config = dict(
    encoder_arch='vit',
    model='contrastive image-text model',
    dataset='photos of plants and fungi (iNaturalist)',
    train_examples=90422,
    image_size=48,
    crop_scale_min=0.5,
    horizontal_flip=True,
    cutout=0.4,
    tokenizer='word',
    vocab_size=1482,
    loss='sigmoid',
    embed_dim=384,
    encoder_norm='layernorm',
    encoder_norm_position='pre',
    encoder_activation='silu',
    encoder_mlp_ratio=4,
    encoder_head_dim=32,
    encoder_fused_qkv=False,
    encoder_bias='all',
    encoder_qk_norm=True,
    encoder_parallel_block=False,
    encoder_dropout=0.1,
    encoder_inner_norm=False,
    encoder_moe='top_k',
    encoder_num_experts=64,
    encoder_moe_every=2,
    encoder_expert_mlp_ratio=0.5,
    encoder_experts_per_token=1,
    encoder_shared_expert=False,
    encoder_patch_size=[4, 4],
    encoder_conv_stem=True,
    encoder_layers=10,
    encoder_width=160,
    encoder_positions='learned',
    encoder_pooling='mean',
    text_encoder_causal=True,
    text_encoder_width=192,
    text_encoder_layers=12,
    text_encoder_norm='rmsnorm',
    text_encoder_norm_position='pre',
    text_encoder_activation='gelu',
    text_encoder_mlp_ratio=3,
    text_encoder_head_dim=32,
    text_encoder_fused_qkv=False,
    text_encoder_bias='all',
    text_encoder_qk_norm=False,
    text_encoder_layer_scale_init=1.0,
    text_encoder_parallel_block=False,
    text_encoder_inner_norm=False,
    text_encoder_drop_path=0.15,
    text_encoder_positions='learned',
    residual_init='none',
    optimizer='muon',
    muon_scale='match_rms_adamw',
    lr=0.0042,
    momentum=0.85,
    nesterov=False,
    orthogonalizer='polar_express',
    adamw_lr_other_params=0.002,
    gradient_noise=0.1,
    steps=5100,
    batch_size=256,
    epochs=14.4,
    lr_schedule='wsd',
    decay_fraction=0.2,
    final_lr_fraction=0.01,
    warmup_steps=250,
    weight_decay=0.1,
    adamw_weight_decay_other_params=0.01,
)
Rows from block 5 of the image encoder of a small contrastive image-text model, named by matrix and row number. Rows with one number within an expert belong to one neuron, the router's apart. Each number is 128 + 32 x the weight over its row's rms, rounded and kept within 0 to 255. All counts start at 0. Numbers have three digits each.
Before each expert's rows are labels from the 100 images, of 14848, where the router gives the expert most weight on average: "colour at peak" is the nearest of a few named colours to the mean colour under the peak; "strongest on" is what is common among them. Only what is clearly more common there than usual is listed. The data: photos of plants and fungi (iNaturalist).
# router: router (encoder.blocks.5.mlp.router.weight, 64x160, trained with AdamW), inputs 0-79
# up: expert up (encoder.blocks.5.mlp.up, 64x80x160), inputs 0-79
# down: expert down (encoder.blocks.5.mlp.down, 64x160x80, transposed), outputs 0-79

# expert 62
colour at peak: brown
strongest on: order Caryophyllales; family: Cactaceae
router.62:136144137138125146183157125139133107114165135060077119138110134097124129099121159165177145096071076154133105144038145090047169112166111109147151076124162151152134105102140116151163169133098156187133127140214117114230139110109133135144154109
up.2:114158161148096111119192111106140146123167132119163105131141116150116070082127134104137113058114127166120130131125114150080134114170094099084136099113063080218141178093094169125159116149142123106102155127142146111119054170175130127096116187
down.2:122129193101117114137155122132121101097169108132122144160103126121127075138124113066072107200131136137126084134112128126139105123156231122112131108125115109182100085124107087065127109155104128142121113167142153178169156102116118146100081091
up.3:175149152169151162108171130118139150091140138115112141134205177117110101084082159071060095188103097089134151124094088171042098137103118129129108128161116145149148114079148124142112076158076153105163150144091114118120093134140127178135081158
down.3:125079151191139135129086087124143109149160165157118113133149134177110146178117117111175114161114180117059135122114130088114119144146131084107084066091153124055190166137113152141100141192087115096134096191121121145173098120135119199109144139
up.4:152166074091102168127066152079109148139138158094050128158117171106147146117106123124149217175078113134109102178106142080078116148123186071145149128144112156100125126110145163078181138099175125141121164136183144151059128123134124129117142082
down.4:136223137121100093090131114161121124124173175101098122174121157110182134154111160121112131126159084149115174098118110109119145109172170146127128085163070060142107124126101113124072149104120111185108144161124067186082055151110118138101081069
up.5:120149124144113140140129164181122123143138204093131062091115112072148071126131113124173133176122185101170139157188150123068085133176102127168172132116157114131142097132156152109134147126118086195173132151108140188149084148224125104115078091
down.5:106106091129170121085112123087140170099219107109131155102122108154159136149180102198112122139138163134099108120125130141138172100127130086127133137198095104177117137145103114117121134125102165148089162145141055066095118173130089108153134119
up.6:111099147139140070112182135122090087107115083107108107107135103085144161143132133103167120136182141159112166196096144123119107109101170133105176127096148085129148141137163178169152131170094092090113123118128084135132138134163109080141177157
down.6:130112157114088115147121113095116170147166105148227148146135137095143084123087215169127140078093108087107118078133156121103082118123148129147159116112127094126106137068199107130171156139109101121156085103128088153088134138093204211062132115
up.7:150145152123120123125149175182151104154107127138135140164144166118174135111074170185061128161140127081101165120152168074087155180136079073094164152115159070164096158145131132151159172090098115122141141174112047097107133116099120167187133140
down.7:115137128133076163163223126114087152124144122138095131133111101162148167170151123147144177160099115077182114145102130100098191094118119156128107169133098097105117133151090119193082098130118140096143086050167122108115093059117103102120155101
up.8:113113166064110119138165144104135129103152113130145182142153186100139164184119136186147064130153139145137128198166172139120103160140124138119186097184100086106155133131102117141114150132175086078126118106162089168093113118129120141137114177
down.8:134127164116077137160184116100112117159081140120128069115088156081143123152189170143097113112117127161149109123135117131152133133118121192194134093181054172171178096128140132107137126148136046144180179107096158130082132119180093124110165141
up.9:112161111110136143142119132143107148154152059149066101134125084067165134150155112095130113184133108144166120131102090047167051081189149136171119109128111144096169114117145103181157132080141123150100150025083143112090102154182080148087118146
down.9:138174119095160163155138145106119153087113125112130129117107117190073123129116124108095157141177151126153131169127093055162090100070094097150089097220138168162146051103087119068066098100139155157120145103138083156186117184128098098117158144
up.10:129123171082073108162133115115101166143105112079111120169120126134131097172096059138156073118142122098102138092052134083092109083095071167138103147093203140135209063072129130124124152121145141136139120091126112135110139142093121099137104176
down.10:104005118096119124100144099108161029135083139043085100140137109108138125117088125130118130140179103096119060116110135167135167060120125176114145127118104115167132071109087153083123141201136067128170120191128165141177061088061140107115115154
up.11:149107071088121106147127164095139135139146135115127179194126144100184160132093170128124180108109099181168140148159143137092190115133064096092152111149134140125115142136117146177124093179068151138126166052133110196246151106083124153118096150
down.11:108164141150110169189139091138127053155159105112187128144103164149112093144135120188157126155179153047046140111079074150104135128135180107113122096137123138102112151155143130165142153177106129055140056120114106126147081185119166157107127111
up.12:183069054121150099144133118126107069092172100063137170101124162112128130134169160107149114104139151029127136133125125076144109134158143130142138098081125149112136134192179123154099159172132094158078112119220068125173166147085114133123115128
down.12:106078149111199110126159147134141157082203123140079132086112093084145153104185115148097128125153104094163098109159185186152160133126156140146101107139081071068167080141095088118083211105079112151118102163100138115146081117100143102102155132
up.13:125154105155144144147113097146126154154109087182145109135101105152141105082115176098113104138170112144099104213187173129096121121192169098118119131103108114120157165110097150092116159144107153093144161085112094080127147126137108082108154142
down.13:107161148097149138175175070149104135075132075060174161132120115118150133117146107112107172163108122102113154071187140102141101134103142082115104092049091098106068107151172099071175134091135148183202168142148100103110114166042187141137127098
up.14:162196141140143085075144126061106103108125108099157115151130142125086115146078082092055108108170106103122166107118127177150148134094133147116191067197165177139136098168105116118183119131121146155114095099152123113134180161112173150104114129
down.14:158140122142105133115148105127179131121089109130129120074102103129170147141124160161134091098143128163132169126094139127163149085144168130138110091136159097116103189123085106125189230155103140143101121129098110095081181078084185195063073158
up.15:109137054159126080129126182087073146139204098095140151155129102197148112117118195143125183061152113132131134167125128069142198115170125124172100141149143151117162134104212122103120203167101169126102096129152136132092126096106130157170112119
down.15:114147180109129121093145102110095147148117096100102165145146086105148183134168130116106080158134179115181132127128133111180132145160154123136166136096174118149029100122132090134106075143118101069114145172098179165085133090145169165128156069
up.16:128169097144136100178149119140132118088145174158098136130120045134111156148168132166180119139117153106143174135150093115109136108151200104101094163168088077159086122128132155179067095114140074141107127129187194145146137131130116087166085132
down.16:111114161138100106138144139131086130183096159170158113066124150171144119140104116102131178126152085092188171127097161121128109145110145173141119140144173080124182129145132072139145110165144152090104108152174090092127166181126134170114122163
up.17:161064110107123105163097101120094086143147152115115173162142156061171124133144119194023122129149128098084099132144105105044100177083120099134179182081124169186114167123117089112109145095170144155128108131088113136107067198117154152157096116
down.17:164141144120083169161146113164149113126119173122118144096097126089153105159132094062127047090126092125143081159139116122172139110072127080128116118110119142170113111175164141047129197134099143148090074211157149168128152105188161141131111133
up.18:123068163183112132134073125148124113144068088144124139081092132139085147088166083124128189095102140125121144097135126113098115165087126170121121166117186125144118085140084085097093046135094080149103097124110117160151197082115121094140136122
down.18:132084107123102110116123146208105123086129088113165114065083137135121168085134152142147104154149212108135067055106201109157150160081131103119139116124107093154134122161114147136135113160129171129161095120130157182171188151082096175152100111
up.19:118161136136157124100158124110112112132159139126167161042119151169162085126141107172188143198116190176096144147051091115135073121120154118138063104138120108110114129148124110098137151056149103112151167124120128155106114174169175117109142148
down.19:107158088138140104149197110093112134110087148147128106155151156105094106172097123106126083157146181125184093138159138082112169141142119102108175162113174106080161094134089132133131155081162148162163069142144185145085125054061103088129176075

# expert 55
colour at peak: orange
strongest on: order Asterales; family: Asteraceae
router.55:128137094078116080118137123148118175161088084104119150142122169164123120084114111173093092149100109170143116114166160193071121087093059062128103116169186132146138152088113137132154096087084123094110158132141094087120126087205113098140146133
up.2:117173156147080132124089092132115137211168097133136060168132121079109114096180121119155151118123166178151102136141134096139103132104132149123124144120113147166126049120132151140136107202114192159088055125125120145108090164098195150115179147
down.2:096098068157129112166213134128175113136160102169178149100119159172159141166096137111160137102135138122077141189095061115054176159100151085101115139159088177094110144146151176127161148122080114146142113133122164130139104135126103139168071172
up.3:127115147136169172124144118160095138125121115140170146128136047128139189093153139156106159144139108086163151060135098080140135121111131132083205146144076128085087169071106141101167076166154162104145135160168122152159109146150090132113107129
down.3:114078136176077132168095139122087124108148179111149140125147132112188145172059113157083136094076105104155171142067172128184125166192096137108171132157125155088163061154175129168086150159128146175147213089130181169079090083125136138105120140
up.4:123128110152120189137103131106090118109179141063043174077141126140108120145101130144109183152026128101080099140112090127171136180155129203085089142067169122155131106129101120142113111144140123130132110155127079099139122135144145112160113156
down.4:110190143116108120159211147133171179136144038138183112155167114103141158103132117138186087194150117090094124126101062072162118162117101188091135110179183094122082091073139109141121145126121129087117149176128073104106109130133166149134107068
up.5:131144131109126153111074065124078137123082168175134131159130175127133126116105110145098170141051148094106173151102117106176134095142109090143119165152105137193233113171142069107045114109132112138148141113135147113129089158069164125101159104
down.5:157079126159096155147160136158146120115148135151112143083131051156140157121074083102127211095120120129140077119114168187115139182116130159127081106157122100142131110139122091084206141138113116112105142090122069089095074099106153168199166119
up.6:186158096072150133144118086130139126211161096075149121112110114139154066122143112071114158112147194158135096157087084146131128129116104130133097049115071106129141124106112116212122145185120116133112122127113102124127080122188089097144147132
down.6:063115095159092114162129135148126154087115149169083155021148131057187186150121103108084149135098135107146108067169082096165119145175082137186192158071158113140135081135121137129123140107153135133142103117133134092141164129136096098142094101
up.7:097168150060089093132162171123154175131147085108161124150128149072132110126158163061188138143082110096108151124082147136114139101146116097082100120124118180121143152172123058115110127090195108104138144113147106150112173126117145133161113070
down.7:131193143171096082160114155141067127134082091107163119186146127157086235173183092192126136145136098130154149148167160124167089112151088082119148163118142096125135087092203124187166163143131113122136146131095105130135076171157154164132181099
up.8:169116157143150123124135123091115104138086056154148127101103070091149121175125149101070087149050200069135152134150140148100129092162189145093089154121123087107057144127122181138133101104130137122153076086088165151133099138188116161093089100
down.8:142116135109117105095177188065128086170071105135139155137125155123149138137140083115137078109153136100158160123115175153097148151214184175081149155076172112093128080140092122128183119060161168137143143163137149123132126101125151110106090093
up.9:157147117141116111177121099062106103193188142178130128127144155113125106129125133178098127150185202134188138111119188080179127163115085140122019113142143120143175091166198150143150153146063136049132142096087173122165156129117098135128085135
down.9:094114102126136142190114145121151098122132076093141139109203124198118112140132084143127128068061137156158126136156157092166088164139112045123098137105097136149136166066068165120161132072140136165144061127122151109112177088171120151151116077
up.10:200091095105166148157130138167161053107160112180141139186172141131108184127151149129172108066114109155082119113117207083186101103115145110112092144137082201084160143083145114145136144163064154084163152123107146167159115129169180104166142190
down.10:170192164122149119075122137124078158105187121113113067163098095107100135094068146166117095134158112150109077172135093077162085175171147098136160142153128158134174093135193164104112123118169003180103108136141144129103165127114183142165153172
up.11:089126076140111139138113159147115140108118177106181126133116195146095124180138118136042078132162114140145175062119151135159151076086148189071169153155103189154116146132159148151110157129144097091167131153130077033115125156160123095055141127
down.11:123108187091143149100144159107097123090105098132112167104081111144090125105126172150104126132104104139113084112145157164113208098140099126100092126090155145114120123155183159091134098094102132116108184214100131155088102144150142132109174113
up.12:099159105125141116196147195101129181076080129088109131123124097106115064102195106158169110106144074126130185179123150158145145118106094142119151144129086147106101137105130129184114179121168153166086140103126152132142113153167191081098132165
down.12:104131080130153117106109111136133073124172144121112152093151105109148147155111147180117133150070119148123131116111182081135078119115102141136091162113189107107119121148198150107065162087109095147147138074135092126130114132071119141175173151
up.13:175151095143149110094180132152109181132098206176099166148113116092158162144131163105119116106109148168143137165126053079102089144154129079116184114157153106073121110155107119170120137109170135163154111140159054123177102107125125140052134083
down.13:152146181138138095079114150088179136173167107117106073137167138117158125037170147119128038102088116123103120118162097106112128135111151120111111125113151075151139091148207112109077083125154134155166105146178135114092156212119124096099109147
up.14:116159099088093135122097137131087212154156087086115091165173112188112126207113136125145066140123178099201135169191091115124139142135127110098184187153160084113116133112127162166190162095066114087155147149148136127126123149097108145074154125
down.14:109084141099170171128156113117107101118195133189102104131122151155118128178132136061156141080125144101143074158146117118092080102136209162106158061173167111086161161080181163148106110109159140145121147116150118152116131116108141139118149060
up.15:103148205156154078130165160131092089134165102096076133131176123118141063083136152156125168177159114143089131153108166121164057099090109084125108141067137123074087118113129103123143146144084151114118176124123099168116093085063090135087121094
down.15:151104164082164099128137106108161107104131119094168114115143097121136129155087111142177155159160122091007127086150150105132110094136201152153052131139094157158154107078125086110116151099170174106092141108151120172080121127147190120138070206
up.16:140133133080157097123117078127092124172124100173129147167089102115089100066097100105177158125172107086116103147101135149172156110107179123168103038216156134095171151142117075154174068093087105172139138098157157160191161125161053151125132119
down.16:110169160151150094157137123086152056164088152178089188119093103128129132106099105143126141143126103135153135125143098163187117172124097181143125128186118089102117157124139152095127098128119088135157196218103132126114161130143134091149159081
up.17:162093140158133116156093139142149173134072194091073163180140098127118149100163095135093152099099141090106163137073087139107061142150135186104149120094174180090165066092195119181088138120146096161132098137070146143121149108145156084139107113
down.17:160176102156153166046111081145122078114100124138082148101178118154135184174139151191146126098112119108140072172110124169170179133150092131126108114141115167144141090156122102146152086131099153096101157187166078147102122171133108087149162171
up.18:144131153147104144106111188104122062147122123088067125121133097123173211062178133122094205131125138110125138174113102081144134070168145102093093136149098117170137130163031162121154103079160181076149120126090134120133125153051069073116131142
down.18:118154115063116187110155149086180077153106084110129169095094109144130174118140086137157114170142113179075083165147156095116128092086064119076135128163123136162112105154134107100086086093140108190137076112151124160096155058098118068137133173
up.19:126180150112124105169143101110098107104120143084163101148133134087184163146180142093152154128137089177111121086109126127113056129159167096134136133148194118083115107156162094087125049108112095178157103158107136152087166166092117107056112092
down.19:162120099141131158131117109110080122166131109123123157121103177155134095092133157180127118163142160113148103159148078106163145123177166108134142145138156160102049094123089161162170189136116171110174174156138125112168156080141104151140133162

# expert 0
colour at peak: brown
strongest on: order Caryophyllales
router.0:171064131119110109105100095092103148143149089117157134143145113063121074108134091138132192152143055149137170104119138100157149136156146120131133075106128148111145111098146170186138144116125097170061193178170138155073147192176058126176136140
up.2:115135026140129164103135131109141136102104121089136169151100139085170121128082176164168098044131148070137146118058166120125141139155159169119111104066117119159120161148086137186097163114128173053121135093085132141073138132150116136074179156
down.2:104126145134141137085170151114116091101122118112160107131109102060139143128115120158111137094178176091113135110088169125110034136133127175119101147151115140144132076122077132118161169147189164118118115133087114158152144129153064190145175118
up.3:166124155153131134142137115156207101120114123115143102163132167140086086127114118095168180126112128166114069127138061103104166167142118145172167204081141167123200159102148147159113184136176176098132123092154129117151118094156176137098101127
down.3:154143143126100120133105136134089165120095159112062093131044137150162095102165131137090087116143115125155107133100129169127116142157168155135112040081173147062145115111193121150148114168080150106175169136187080125135173067137170116170118159
up.4:119157089177160154073124136210136159151080113165093119061062106154144120141163124132125136141204080087109096127093122096087119083126111078135143130123138129114137082111146064120121096173132174150106180145132116085127155114095130131110147118
down.4:162178099129120153150093095164149157109118111132180150153118076169086160050125166097112099083116190124107143099181126097082131126140166101121204091176158178098081071140168077168095112115118087130148128072101144140068138154130118154133129125
up.5:145115133102052203087143096135068155115131101145202149128095158151165149082145092153095155151146079126165130119145090119083137076151143096150187090164093123106124126170148156101172135123107152171074172125167164112126205111073154103125111171
down.5:134126093094192187167132164086105086100120122096129140113154202074062132122141128160089146174110150070127139159135118114102118099149148173093153136065121102137106120156076124114071165100060133155136120090128131134134132138125134128173118109
up.6:090122104146142123095123115109148106102071075099136118126078107086103107174089131086140150154146103115109151105103054124082080147164092129089141116118111131148161081092140069202147175158115120137106106144116099105158150136152142139147150131
down.6:101155101130096164182161129103164102110122088130202158110137157100099167116113119157129107066148143070111069159055129162125068153127167148099070112129111130152137068138145107154144184162112101122108154114124100158128098098175098125155130155
up.7:119114096120186164118119117079190139211069121112093095097119151116109148144190173145136121137071140114129147080106090087095160119134093160095119136145151161146109112137146168154179064125113125152159114137152112133171116135139110100128134108
down.7:146083140154155143157137106086146105072133110120165142132145130156141147152118185109190149092114124083181155150118113096043151085161133130104147126147215138154050098127146132158145141092092122078110130133104096135144172148102050114119079169
up.8:168137101060101090154137119140196130162197148172109058103135157142189129150077118145099154121140086098113108101164128109107147109127073111146168126114173138087160166208102142147170161127104109146101089169138122087116147132120165134130111201
down.8:117168138133115099132124169068092086134163178113066072125127163066169109100133152148074160134122186138159106133177108128092111127118153126147172114147061115092094127178128097165104085111120123123074096121131094146093115092118156129085166112
up.9:133181104107180097080101133124102187067124097133110106136121132115129154146141085113134175178076076089150128153132088095161154151167134137099097097130132146123207175114127072128124108113138110104173118127093138219111142140124120111146173077
down.9:103159128131100062124093165124144138128158214151159109149165106074170075154134146109079092116122128148095151134115060135103147088151137175077086125107147104136080162162166125097159141100112146129151147150160095069135161137115113120102187142
up.10:151142130177124098088142156089128085171085103105106149124089127204134137136048175142158104151134120115158124147094171179126122075090141090186119109104181109107087153071138148127153145079069140118134172122083130106116037152144105124166132172
down.10:162145134085099105131148144127100106088116146177137175086117124156189106102129101139091103060128109159112129162099140143163175100100127098194066174091174107100144124131070160093139139079115113169136096156175090102087148148109103156133105114
up.11:089095131146129130183150157096155168115132176151130074136163178144177115073110110143087094185135157081124147099078114075114078121106117096162113123069132154101144135134106111179092084133075094136110190105136182119148138177134079039060135143
down.11:109110103158203143147131127061106144169134153116136142094100229164102104159157132128176116117135246105160144117097162141156127165107148068079151103141185100106148125120162127133118133131087077147115104082161162172145105124113156079152093142
up.12:121123134147070170099144109108117140148136124118114107121104105185125125146118168096099113131112160134127132120079145069191100199153161153122081151133082164125143094086160163105089131133094156112150083149152126056068100133168135162120113108
down.12:138093121150125142069144133144135070084136160132145115086109149151123068103106086164114152085193159133098154130175082150118141093084105195130097138132179080139083099117158148114116114107188143131141089111155142107118103135176181110132134105
up.13:220092111111102148158116125117081144147162047107206130064115102137120142134097123158103135091159136183157122078189100122152086138111147129118134121107176128154086118099142135080079148128102138160110173163132148103141164173097092100125128116
down.13:085139096118098114133089117114170176240058159117115103045129176154150150112147199122110115121125166153157191148131103128100124085107177180089128129143124109159164111106102128151170131129136054125108140148093114162136101102183108136109131113
up.14:110176136147132088126079139105124173104129143118096109066129156128136139104155118113141088088136147136164184102163100130118119146105095098164174135088098117174147045148163109112115160112135096058118113126142104115100116147090168139159115052
down.14:091076123141125174160139109114166188113143068117099200145111166135135164109120121078192139096164143117095118181156132118097126145127157128152148127077098102120157095113115127141126145142122111126092209099156090113138111110123080094101150132
up.15:165122156127120076135099104077104120143153118143094170119159130157139131127095121162131108115098156098135124096167129125169161198115143142168152136106134120182070169157203104138122117076110148140156116136150127149140121144192178157115185154
down.15:106148148125103105112122079083154130120160124101159132166134128135180169120068116164106085104159147131195102140074138156088094124166151065125099152151101117148159123143073169074163099159142118057090102179113134127142193102117131112155158189
up.16:147139098123128143170101142153137102170118117158156148112103139163068167068111144143112159145152135114130115098146086117132190099133125129111146150094104158149163141088111127167161148181091098171105104168127170206143167127148174123159124140
down.16:125159157160134095119166077131155101164104153149147131080090159160103029097118121164174111155118136077077146176105129093096147137127110122158134138090112107150163112207103141149210082085141115086103159085100091143146160142141103118070093110
up.17:116177126109118164051175137145068154065154178120116097114098165153115125150129131143159090170072143106140152087120198115130164113131138124099101141093075115054128116125165103102120119132184129155113144128202111114088127117143138107060180142
down.17:116089158107097126116175182124166106146141177154077187104075114119112178120181120110070095148174113117149100136111116123197130177088162209152157118161131072130133126162131099150100139117098195168114103130135083107069139130060084129142105143
up.18:126131160104165099108151134155121130180144110147144102094090136179141096125129122084133070069148123164202129144121124082180075149129094144139092128146127181161174108141059152094079169111115085203115146101137155163142116118132148135067136118
down.18:120105081145116113155129111112148164142056090147170181088117121051157167108147126122119131113088178192158124152148101097108154084177131148144130123187126088102173129132172144035126118099229134178123117114098105122118179129067130169128086156
up.19:087129068166186109086106166103115160117141132111160106108119110107136139151163142179132131102078124152126145095144144140151163146141116118107157116094159162200133141150172160126059078236108088094116149077180105148116030134113067140151133107
down.19:171173107083104100097081127139094098077129128132179096158123171148155166086177154163164114138158115120158151121186132131120173173146082116129128111161045134139168141092085131134124099144135224185114141130144095153132137139125123132100098163

# expert 2
colour at peak: brown
strongest on: order Asterales; family: Asteraceae
router.2:091144095174181123143122138182154087136118105108107120119155138072119105142112161113150085211152092145089117172094145126122145149067168116067125193172064123114134078142153153138052208131094071149151194096154160106176123091101137138155081139
up.2:095140094134144092080105054180176144129094137102143083133085132101098108102100132133174104156123168120102148143197157099156116100074119077065111101187096106126120064183152158136116130150124098133161077178091131127107098108114138122127147143
down.2:170073167067120118134116126145138158143151129128147099128108138195148136144129176089099132169160181124147146124090137171133146146114114116156090144084098167131171129162179126100148111200109152161112124106167081179124110157112136088153092108
up.3:156148145080113086103094077094108169065136102061147156134058128074139122151130158140106132116140122137154098115118173173152158079061047173123063125154131130090139129106114127163159165082103189107145120111128110145135080113177160171074116108
down.3:106131074078092118122134141086106125098037165142095061121096166117102140152102142141165144154157191166136160169143146154142092149106218096150099105170141104179133106113135101134120147095179109106078161122139076085174134185091101147122185094
up.4:119077099080087175174106179136120122151103126149027121160105153130152131069102126117169145127091155109122191105094180139140095208125133135129132092150174071080083114197123081078114162147146159064080160156124112134152111100207116179162084106
down.4:168044189161155123159150149186116059081120127180097178139160192183149123151186130104159143116149113194106133115167171113130102160144151170147101135114129185100131152118120116152115137147062144129142105135131117136125119127096107109174092129
up.5:157150189096150130084137070153160139131071137100122040121199123161118141106102080154104107166145166101144160173124136162144131138064162109111176144098179174153089141109120145125074117095160147075158137143086156136118128189049110091172179141
down.5:162066077108115152184108131152110164135108144180220182158131081088102151113164121130096123116174149084156123190110103128160100151059142170131124150115126227159208149114116153132172098136160151164118188101148101083148129106144134110184085083
up.6:198075105108093133159105162104102080181131083074089148120169129119120069115125099095168146149133107194167141189083108133109134125099108133179109192103137139099116145092136059088090140133085078136136082174089145112149138108138142120120198102
down.6:154097180114130137140106096140146126121128135116186117139128154135099149104145101172126076146137080187112122175179014137097117165142123133122190179129141153178181162108106083176162125118112081069068120122178109177150066167161162129143097123
up.7:132125083106141132120092160170121116093116080063123142078152128133133170111115169124222133147099137160155127096126154112129108072145103152131110133094127099165157123095154180209134136153161156072136129140162149079133131120117143095123152204
down.7:108161081173128116136078144114155071153123145111173149118177157143131092103116122162142094097124087152064123152109150094152154083111125105142144144120146084139142148172109083124110089097095116110061173136148123161126096099110145169080143205
up.8:183135126101091058136124125133171147111100103144074125195134074080147123160159141080139135119141100142090120144102146137160109062181158087158154053178166030134084142136108143141107181196051135080110155165125121144147155114082161167101136092
down.8:114172164167128093145130185160091097207143136160175192143132116129138117125203163139116114124104061149151192110126133161138189137113141135127106172088154121166131176134146167092095113163144151125177146127080047139139127105119105104123128132
up.9:114111131107149144055133154098155122170082086174114055126135116104125143120147131122157126166113185101126111178148090126129148129114103111097158117146065096157116127053168136099090121120132102147034164095089141175112107131168146122099148187
down.9:140094149135086172124164100079122148135158117141178078117194104157091079134110134102081155093148107110193132075114148082100120103103136148120144083186103133203075106130103159066108123152118173093158143116097092127102127104089159158109192126
up.10:147100106190174178090161122096157117129135110148085095164134102113096166168123129118166115145104090119125084120132122146163183119174115100070061155121107125113143099142087113150114115160130121155105198128071167153105122109131077134186142130
down.10:136155159120090081189170107108125130129122118121145116085153108069139177146122142019146086161144155114123164114159106110138114126130131152116084164119062123163094159118080096096121113105113166168085104132133141124107124093163131137133149136
up.11:135088137118143154080107150165161118133110213135121161139090152190061081137112132122145110090088116112144096118147165137151115166138135073122086149076107171098061082089095156170108129097126111159151157160213174103160131143089089112129129147
down.11:036098121097106098119139144184108122117125154173131125129109097048100074132146054150127129138101103198137110095176139115079148128174189104093089142154156051152098146105133151139116143109157107105159111084136091107068148155125129054131149094
up.12:146067111164122121070041145143151129172113128139186104109104090124132127068144066133117090099188169084206124130131085110132149108131106137183138121122132117088110181181119156153133171129106117138116096134131132120157134107150085112127129087
down.12:155119121109108132114139100210163134178133106124145135192100160197147127133161176104086155099124140090134124112112147139174127126141158157196088086155065124104192112168153127067167142081180118095093115159153154169100141149114099109121095200
up.13:145152148117132147165143085147099144097112094218180117171099147133117197133115120068171093155116130046091101119156107128112176114127049160143096113183186112114152139083130129107102131192135072157109132129142101112150155078090126140109135119
down.13:120159111182077126135158112136127102103118134143150114123115186179103099103180148136166112129071075108163146067130172145161132159137130125139110060139130139130108196104106152130107165127161058108113140148103101131156192188165109063102104173
up.14:161215146198188106188121144113131206148168108105149117079135067119084122130150093113097121149104160165116164093118179157106138100093133160133120142103160140137101106160115123091149087086141207110131157166095182119121090105130093152111177196
down.14:121103107049141100153136098107128103104154106126152158183113131140209132139084109142157135142109149141139149097109183120177098154110147168098121109170175131086089104150133219148095106149125138137179124160096154123180084110127128160178066166
up.15:110130126152192135121125093139145103098131084137153138097116165094104072208098142154107131148059150100171143099146130122107062135136148176130100113125125089130143122141204118134136096123155154135175167156106157188170149139121118163133120117
down.15:121125116110126138140157136095168146075103097199078114069196132093179162123148124108124025101115140095122139099147103143101146215140143077126118070124179141166104109123129148109162137095138109149095160069171061095148135079128121060104148101
up.16:155157107133170139088150162132153135132099128115118139166122072139108097094102135129141153124130071152135109151103109211156150112132058134209127111083060119167104143197172128195074172169164104153087108038141083097098203101102147140174137147
down.16:173095112131081120126090125100067162090147085185117085095108119127160184136150117155112103117106121115082175107106118101119142092101139137103146139132131092123058175124097147122095132090077146170101132082164198074113170059167132081127154187
up.17:153051173144158144106121150140159074093129116104063105106122146105141127140153090122091108179125141117127164109185078146100198182062128134149091172188088140092099128107112164136146174120159162120142162149171139189132107174139092102120108139
down.17:121151071159203181183196170074142150160104091128133123115123193187134125159118142121155090145088074191116181140122094117118136132096112194128137139129085166103126106196168090090160099160144136143130138132105133143124112144122072128148072159
up.18:111098145097147125098088114077099098127074125173086108190134164129121180147130142083142166121105122148163134099183108115110107102141155164143117142121080104107042154143149139122131124155129092103096069213075157165117128107110200128130135169
down.18:107126107183094111185096117120154122153129104183112157097112180101171125057190134149092160157095151188108117123168098103140115142137177075131143110100093145115104125190120120152125125119125157143163130084142113104106195069133116171119189045
up.19:128090113159102170122143140101139123120080138192118110102130110128153181138132088100123124106120131092141137106127160114114077204099147136127108106127143124112134164137136138096100051120162136106096109071210160169153160135116119141085160122
down.19:134116165190154095130133182128106149114097153120145118172165123123114099164175159153150085113093087096121143115117124137101169135080115130183104110095123167099118170110144154063100147157170131112129126193148130124176132168121166151119136103